{
  "norm": "layernorm",
  "moe": "soft",
  "patch_size": [4, 4],
  "conv_stem": false,
  "projector_out": 128,
  "projector_hidden_layers": 2,
  "muon_scale": "match_rms_adamw",
  "momentum": 0.9,
  "warmup_steps": 1720,
  "adamw_weight_decay_other_params": 0.05
}
Rows from block 2 of a small self-supervised image encoder, named by matrix and row number. Rows with one number within an expert belong to one neuron, the router's apart. Each number is 500 + 25 x the weight over its row's rms, rounded and kept within 0 to 999. All counts start at 0. Numbers have three digits each.
Before each expert's rows are labels from the 100 images, of 14976, where the router gives the expert most weight on average: "responds to" is what is common among them. Only what is clearly more common there than usual is listed. The data: telescope images of galaxies (Galaxy Zoo DECaLS).
# router: slot weights (model.blocks.2.mlp.router.weight, 64x192, trained with AdamW), inputs 96-191
# gate: expert gate (model.blocks.2.mlp.gate, 32x96x192), inputs 96-191
# up: expert up (model.blocks.2.mlp.up, 32x96x192), inputs 96-191
# down: expert down (model.blocks.2.mlp.down, 32x192x96, transposed), outputs 96-191

# expert 19
responds to: roundness: round
router.38:526520483541477472484524487527516476521479504515535521521480488483477499477512469508524533538518475484518479482471528489525504486491501518466489481509537501504536481523505501545541461488492551508481536512553448501472507467537484532507535541479494512454507471448525494506482490540491557518
router.39:546493503509518497485488445498520482536536472479482536508455542469469486458500503498517513519500487497472466507456527472489514489496484481509474501515522523496566497513481514475539497556502503490479503496517495493488487521515476529511531516484510496521477461477498505496469491536474532541
gate.0:488492483474505582505481473538489568502470530521536510508497515534492492524463512461460480550485500502503520503499489527497490519498477491511521520517474524536512515454492490540530528509482495540511483449492517526522483474482468530522461484449493490484525514453505525482502525478496497542
up.0:516504481514486442466540519488525447502487498473504493484486484470515505459531488510509498491514508520504485499532529490540530488505496542477464466483483509456514488553513515432485501539493534499483508538449472480497521498521530496478520507502504502479465461523467467526492448536529498478
down.0:486528498516526532463487491515499524516460509524575501481495520512497501507445462523522475540474493529504486493481498553490489460520509468456492531507494480511543497485511464484523470505482530484474536465533474506492517502495476499526502455481561479508487494527541468476515476511548508537

# expert 31
responds to: shape: featured or disk; edge-on disk: no; bar: no
router.62:503494520466432511475498462488538520467514477501502454511497512537474509514517531467508502491516492477505504501491498513488513470499520520481456512469477483479497480488568515500486531494454533481523497530525503485476466519500538460518448473471484484495468471446453497513479548519496521493
router.63:482513488485493472483482488525488477497462506520523499491474485500508504491466494489494488465496492499478489477536490515497487499479526501483529459525495493539461473506494458474522524495454484486509488545491561497479471463520511545513467545475516489524525501486463478505461531523574507472
gate.1:508537496510543501482498506498492513502535480512454527522514514484462467502477506520539570461497514533462454544467507431513496454487490505470517518502552522509525507511470489483493477513534494519464487483520482487517560502486466539481555527497503479498478479504514511528498477485468474488
up.1:484576505499511481476483518494485503487515501492472534526521511455443468514480494514537566470494529543463464528481497444499499461498474506450499489503539501514515504531490477480504500489540514527453490492521510477511527557502490536511547531513505462480506481502535491546490480489488483489
down.1:541477498488481480514571504461495509498513504501500503524482497464495503500520523516471461489477466458496512488483499493514499536540486492504482450486489444490483432489494509517490505449489518462478484507492504484515464491497502463479485452498504517480498509519526508517500479513487521497

# expert 23
responds to: shape: featured or disk; edge-on disk: no; spiral arms: yes
router.46:543539465506481496537474484424509478473521493550502541527493484516475529547489522505527482470502456488503500502490470537472515501490539477503515463465504495494537458488469536515526487500508521487531526483478520508470487538506522517473517475449515497473487481474502496546514527527493542470
router.47:510506482477508515508458478433553515517497519483520518492498480500474470507496533523514478499481460522505514513447491528482480486489522469467480527481484525506481471473484513490481497478501506475502512516491478472500455547542503527470462490500490499488506500479481484522471531516493470499
gate.5:458490448536491500508517543494468534517462514514525492479551510480515451499481477544506516490550502498459510533486478468486508530531482522539524440450516475524497514545504499485512476496437495493527508452490485500502487485489550512510480519502493519476486506494531496456496506489509508485
up.5:505485497553534499497497495524505476475510472525513479452484517513534531506485435543488497504494462504469456545513513503501485485474546471491496493489476505492494485470532469523472490499477508473502486516483455507508560486496482520509497487503468537527514451482500535458528462503512512488
down.5:492486501484510516534493506529497443488568517543472489492494491526503496521465504559547499481439525488482459526476482525529513477489520498466484482475488475525520522526486493502569485528496515502499529508495506506497536482461504490504517543510443495525538459487515487519456445476490463525

# expert 26
responds to: bulge size: moderate
router.52:525506485479487518513493516486506509519516499512513468521494526564488500532484520487482465452500486480522553479538441495454501489519457473488506513473473497486502470490471471475459503514464507504519500535504520506494469510499532489485469491481444505448501504516474516503525509501498468485
router.53:477504529514457483479515495484536530497488506518485468517477502536447488525515477515497445474517492485529566496495470485475490530462478501501522478478470489477472503504493497526457491518500483499529479503496493483535472521536520494534456483469480488473487546476522492468520536490518509521
gate.1:531440485518483493514494526445550540511519537461501468496492507500492487478489507475533529495498488477483503478470486439476526507483512473504522491507476493500473478508519487503504505508489524496513486511516488478493477483536488506499466499533506481501490499458483496525504518521483521507
up.1:549540506459517517548528435511494487536492489570507525475528484470533495523453495500534517522476508491500515525441492498521476470480535475488544524514523507509530497484478497528520516493498519492526463493526472506510543480473491508471521517497528517542521494502511500471486538469496471487
down.1:494471450536534442466475495484485498465525481466477514504524523531506527479506509512522541533469508543506509486482510506472537475464455479492538496480507493511530513479517511495499490525487526493475491515554545519507509500487457486510491482501481465503536468478463495561513520530439459472

# expert 10
responds to: shape: star or artifact
router.20:470455499525521540501499521476521533464493477509505494471530487512515520488474481486462529485489467537458483491517510454495487490498510503516514569507516533520482501510534543507512485518473518462481474479462440540541576501498490524473481509521494526540509465495488495487492475513484529523
router.21:503505505542509498519515531490523534457496506490498436510493472467497428477467479510510531506473518512481513490487484463512532506471501493531501533486482535479479478516525489521464432492505477496527516478490511516511524541497492496481501522548476507509487551469480484465524504532539484492
gate.0:518510515515550502507507521527509526515524474482481461477491479503488476475519443532513493497494497490516489487529505531555479479451543509533527515516482469505466483511446493485559505498529474465471466511482490544496526510469542524496466499519521511511503532541492486507534480494527487472
up.0:451475538496460490484457458482488513483523464512501490543496513543492492536522564517464529482499495516478503503471473449494537509531505520476497505500496482515536469472509490487462511481511525522488507467534491512521457495550476516512525548464478465512514525452474486528460476504489523492
down.0:526495518490504452505507486481467475510512514490528480547441485471496491535492507502499513481536496510474570486484519504497545520437481543496507491504522494498519524487489479489479517485494496523534561487473474467490484474523529500510512528504496454472532546452504497503492517474502537492

# expert 8
responds to: edge-on disk: yes
router.16:509552465466506483497476500518545451473500483486492493527508472504429478517490545457519503502520489517512518489553464525503507497504507519487505531488512504494478506482507568530535537530538512479522530539507546490500498537507511470503497463439526495510499550492439497520498515538507506488
router.17:551513516497504518497506464527536502477468508510487508529505499483483508464462502516502484485508527538523509502462497546498517471499535517480483500505474484518514502490465489488500494468487501460505547514517566487446517474564515444568472461506513500494463465486501533491495524538507549484
gate.1:483463507469515493497534538448465484481503529477513500474477493515524476487507490517480495503539473454511517517472483482490496541510501546562504519472539511506512476485505437497498473488474520462506508508528487495502467496484510487505536555551475473491495503498493497512524537476496530485
up.1:508514496524482540512463482545532501535491477519486496518534489458499507534463518475516492488471514562482472509535496504520517439498494461443496486530439484503501537476512548498491549515510471536535493490488521501508537505496486495503472485453534515496493508509487505500485459509509463537
down.1:471490485513552492529532514496463502490531476487508533515517472481554469470517468529510517449505507496548522494502529502488496529505542513497487531506497461508501502530482477484457501495523467550492490502528482514466514472460513491473489551484505482499532486481509468505502560510554435529

# expert 13
responds to: edge-on disk: yes; roundness: cigar-shaped
router.26:495542526500483460416487471505481499490467501498517485483520522514524495570481492531493522493515537551491473485475438533490563502485506549487503506552505491490476504518503489504492468445530465482534501506525512501502509472497517458539498513518524522456509498493511462517502512498509502501
router.27:477512531498487486493529452480473495529469513500540514497449505517511484503508507467480517508534480485495531507509475542528541513518521528514530500516518482510474492520513480467500492467502480490465521490486496478498510529487451504536483531462508540500490509520492467505470470492557504503
gate.0:518447489504458485523502488495517501459474455445501473480478493500475517516482474519486550527498460471497480552517495454493496548508528490451514477485487497556464511511517522491477498499558501501486497537481485484512516472538509496515528516549512481563512476486426511531486486528551478541
up.0:480461513508522501503504521488532513529511508488487516506470476465534462471521484534509470511498482462499497485498525497516522480472493489463526539506500483450467528537497504515549467535525486482517474512492468513489535462531505487506493467500487540544568475518447537471537514512559479490
down.0:475517511480495542503471474523549533524511522494432531513507468476552514461494524508515453509499485479509499506500489496518514482506516529452528500520476501488501517488499504484521513533517459516495520472493467490538536495502497480476479463511507505534525489503467529469511531492492470443

# expert 28
responds to: shape: star or artifact
router.56:501531464536553503527473522503538515485518494554475478503530503515464446520510510497488511489491486557485512490516507449538466485480488473530508507484499523480482515509511494528441460504482508475520498491498498493469517525515487478479489517482485487477487499508478498522564518492499497527
router.57:485502481548539487486509471484505528462489497509545463505509508493460478511527480496534472500501482501484501464500476464508467487520484488509485470455462470502459513486476560465513500557488506480454521512505475498507519498537517506505530522503482507489464493466511518507518513523487474529
gate.0:437493496494489459499481489491502483501510520440481517533507470497483513469518508478519513513508547525516460513523513502453500539517519523476511439491480492504510522465484540493494509521530513496482502504530496472488533545526534533483498476457488459504468454495453487571460461494504438512
up.0:544486499515535493495519502527503487503509532521512499469490515485525467511545483523479512508487448492478514492479479453545511487507471467527462519482546540488455482523529466487494493483480504516526479495483514525514514479486485499507508537534483503494516533525548504447533480510494529469
down.0:512524510541462457483485497479541483520481540496493479510476532543507524494499522443458529488494506501481480494491484524497566520502487460476505470532479507494504473505543493458527506500509482495517508480508524474506498488499487465505490473480495489504474508505514529508504464524486534539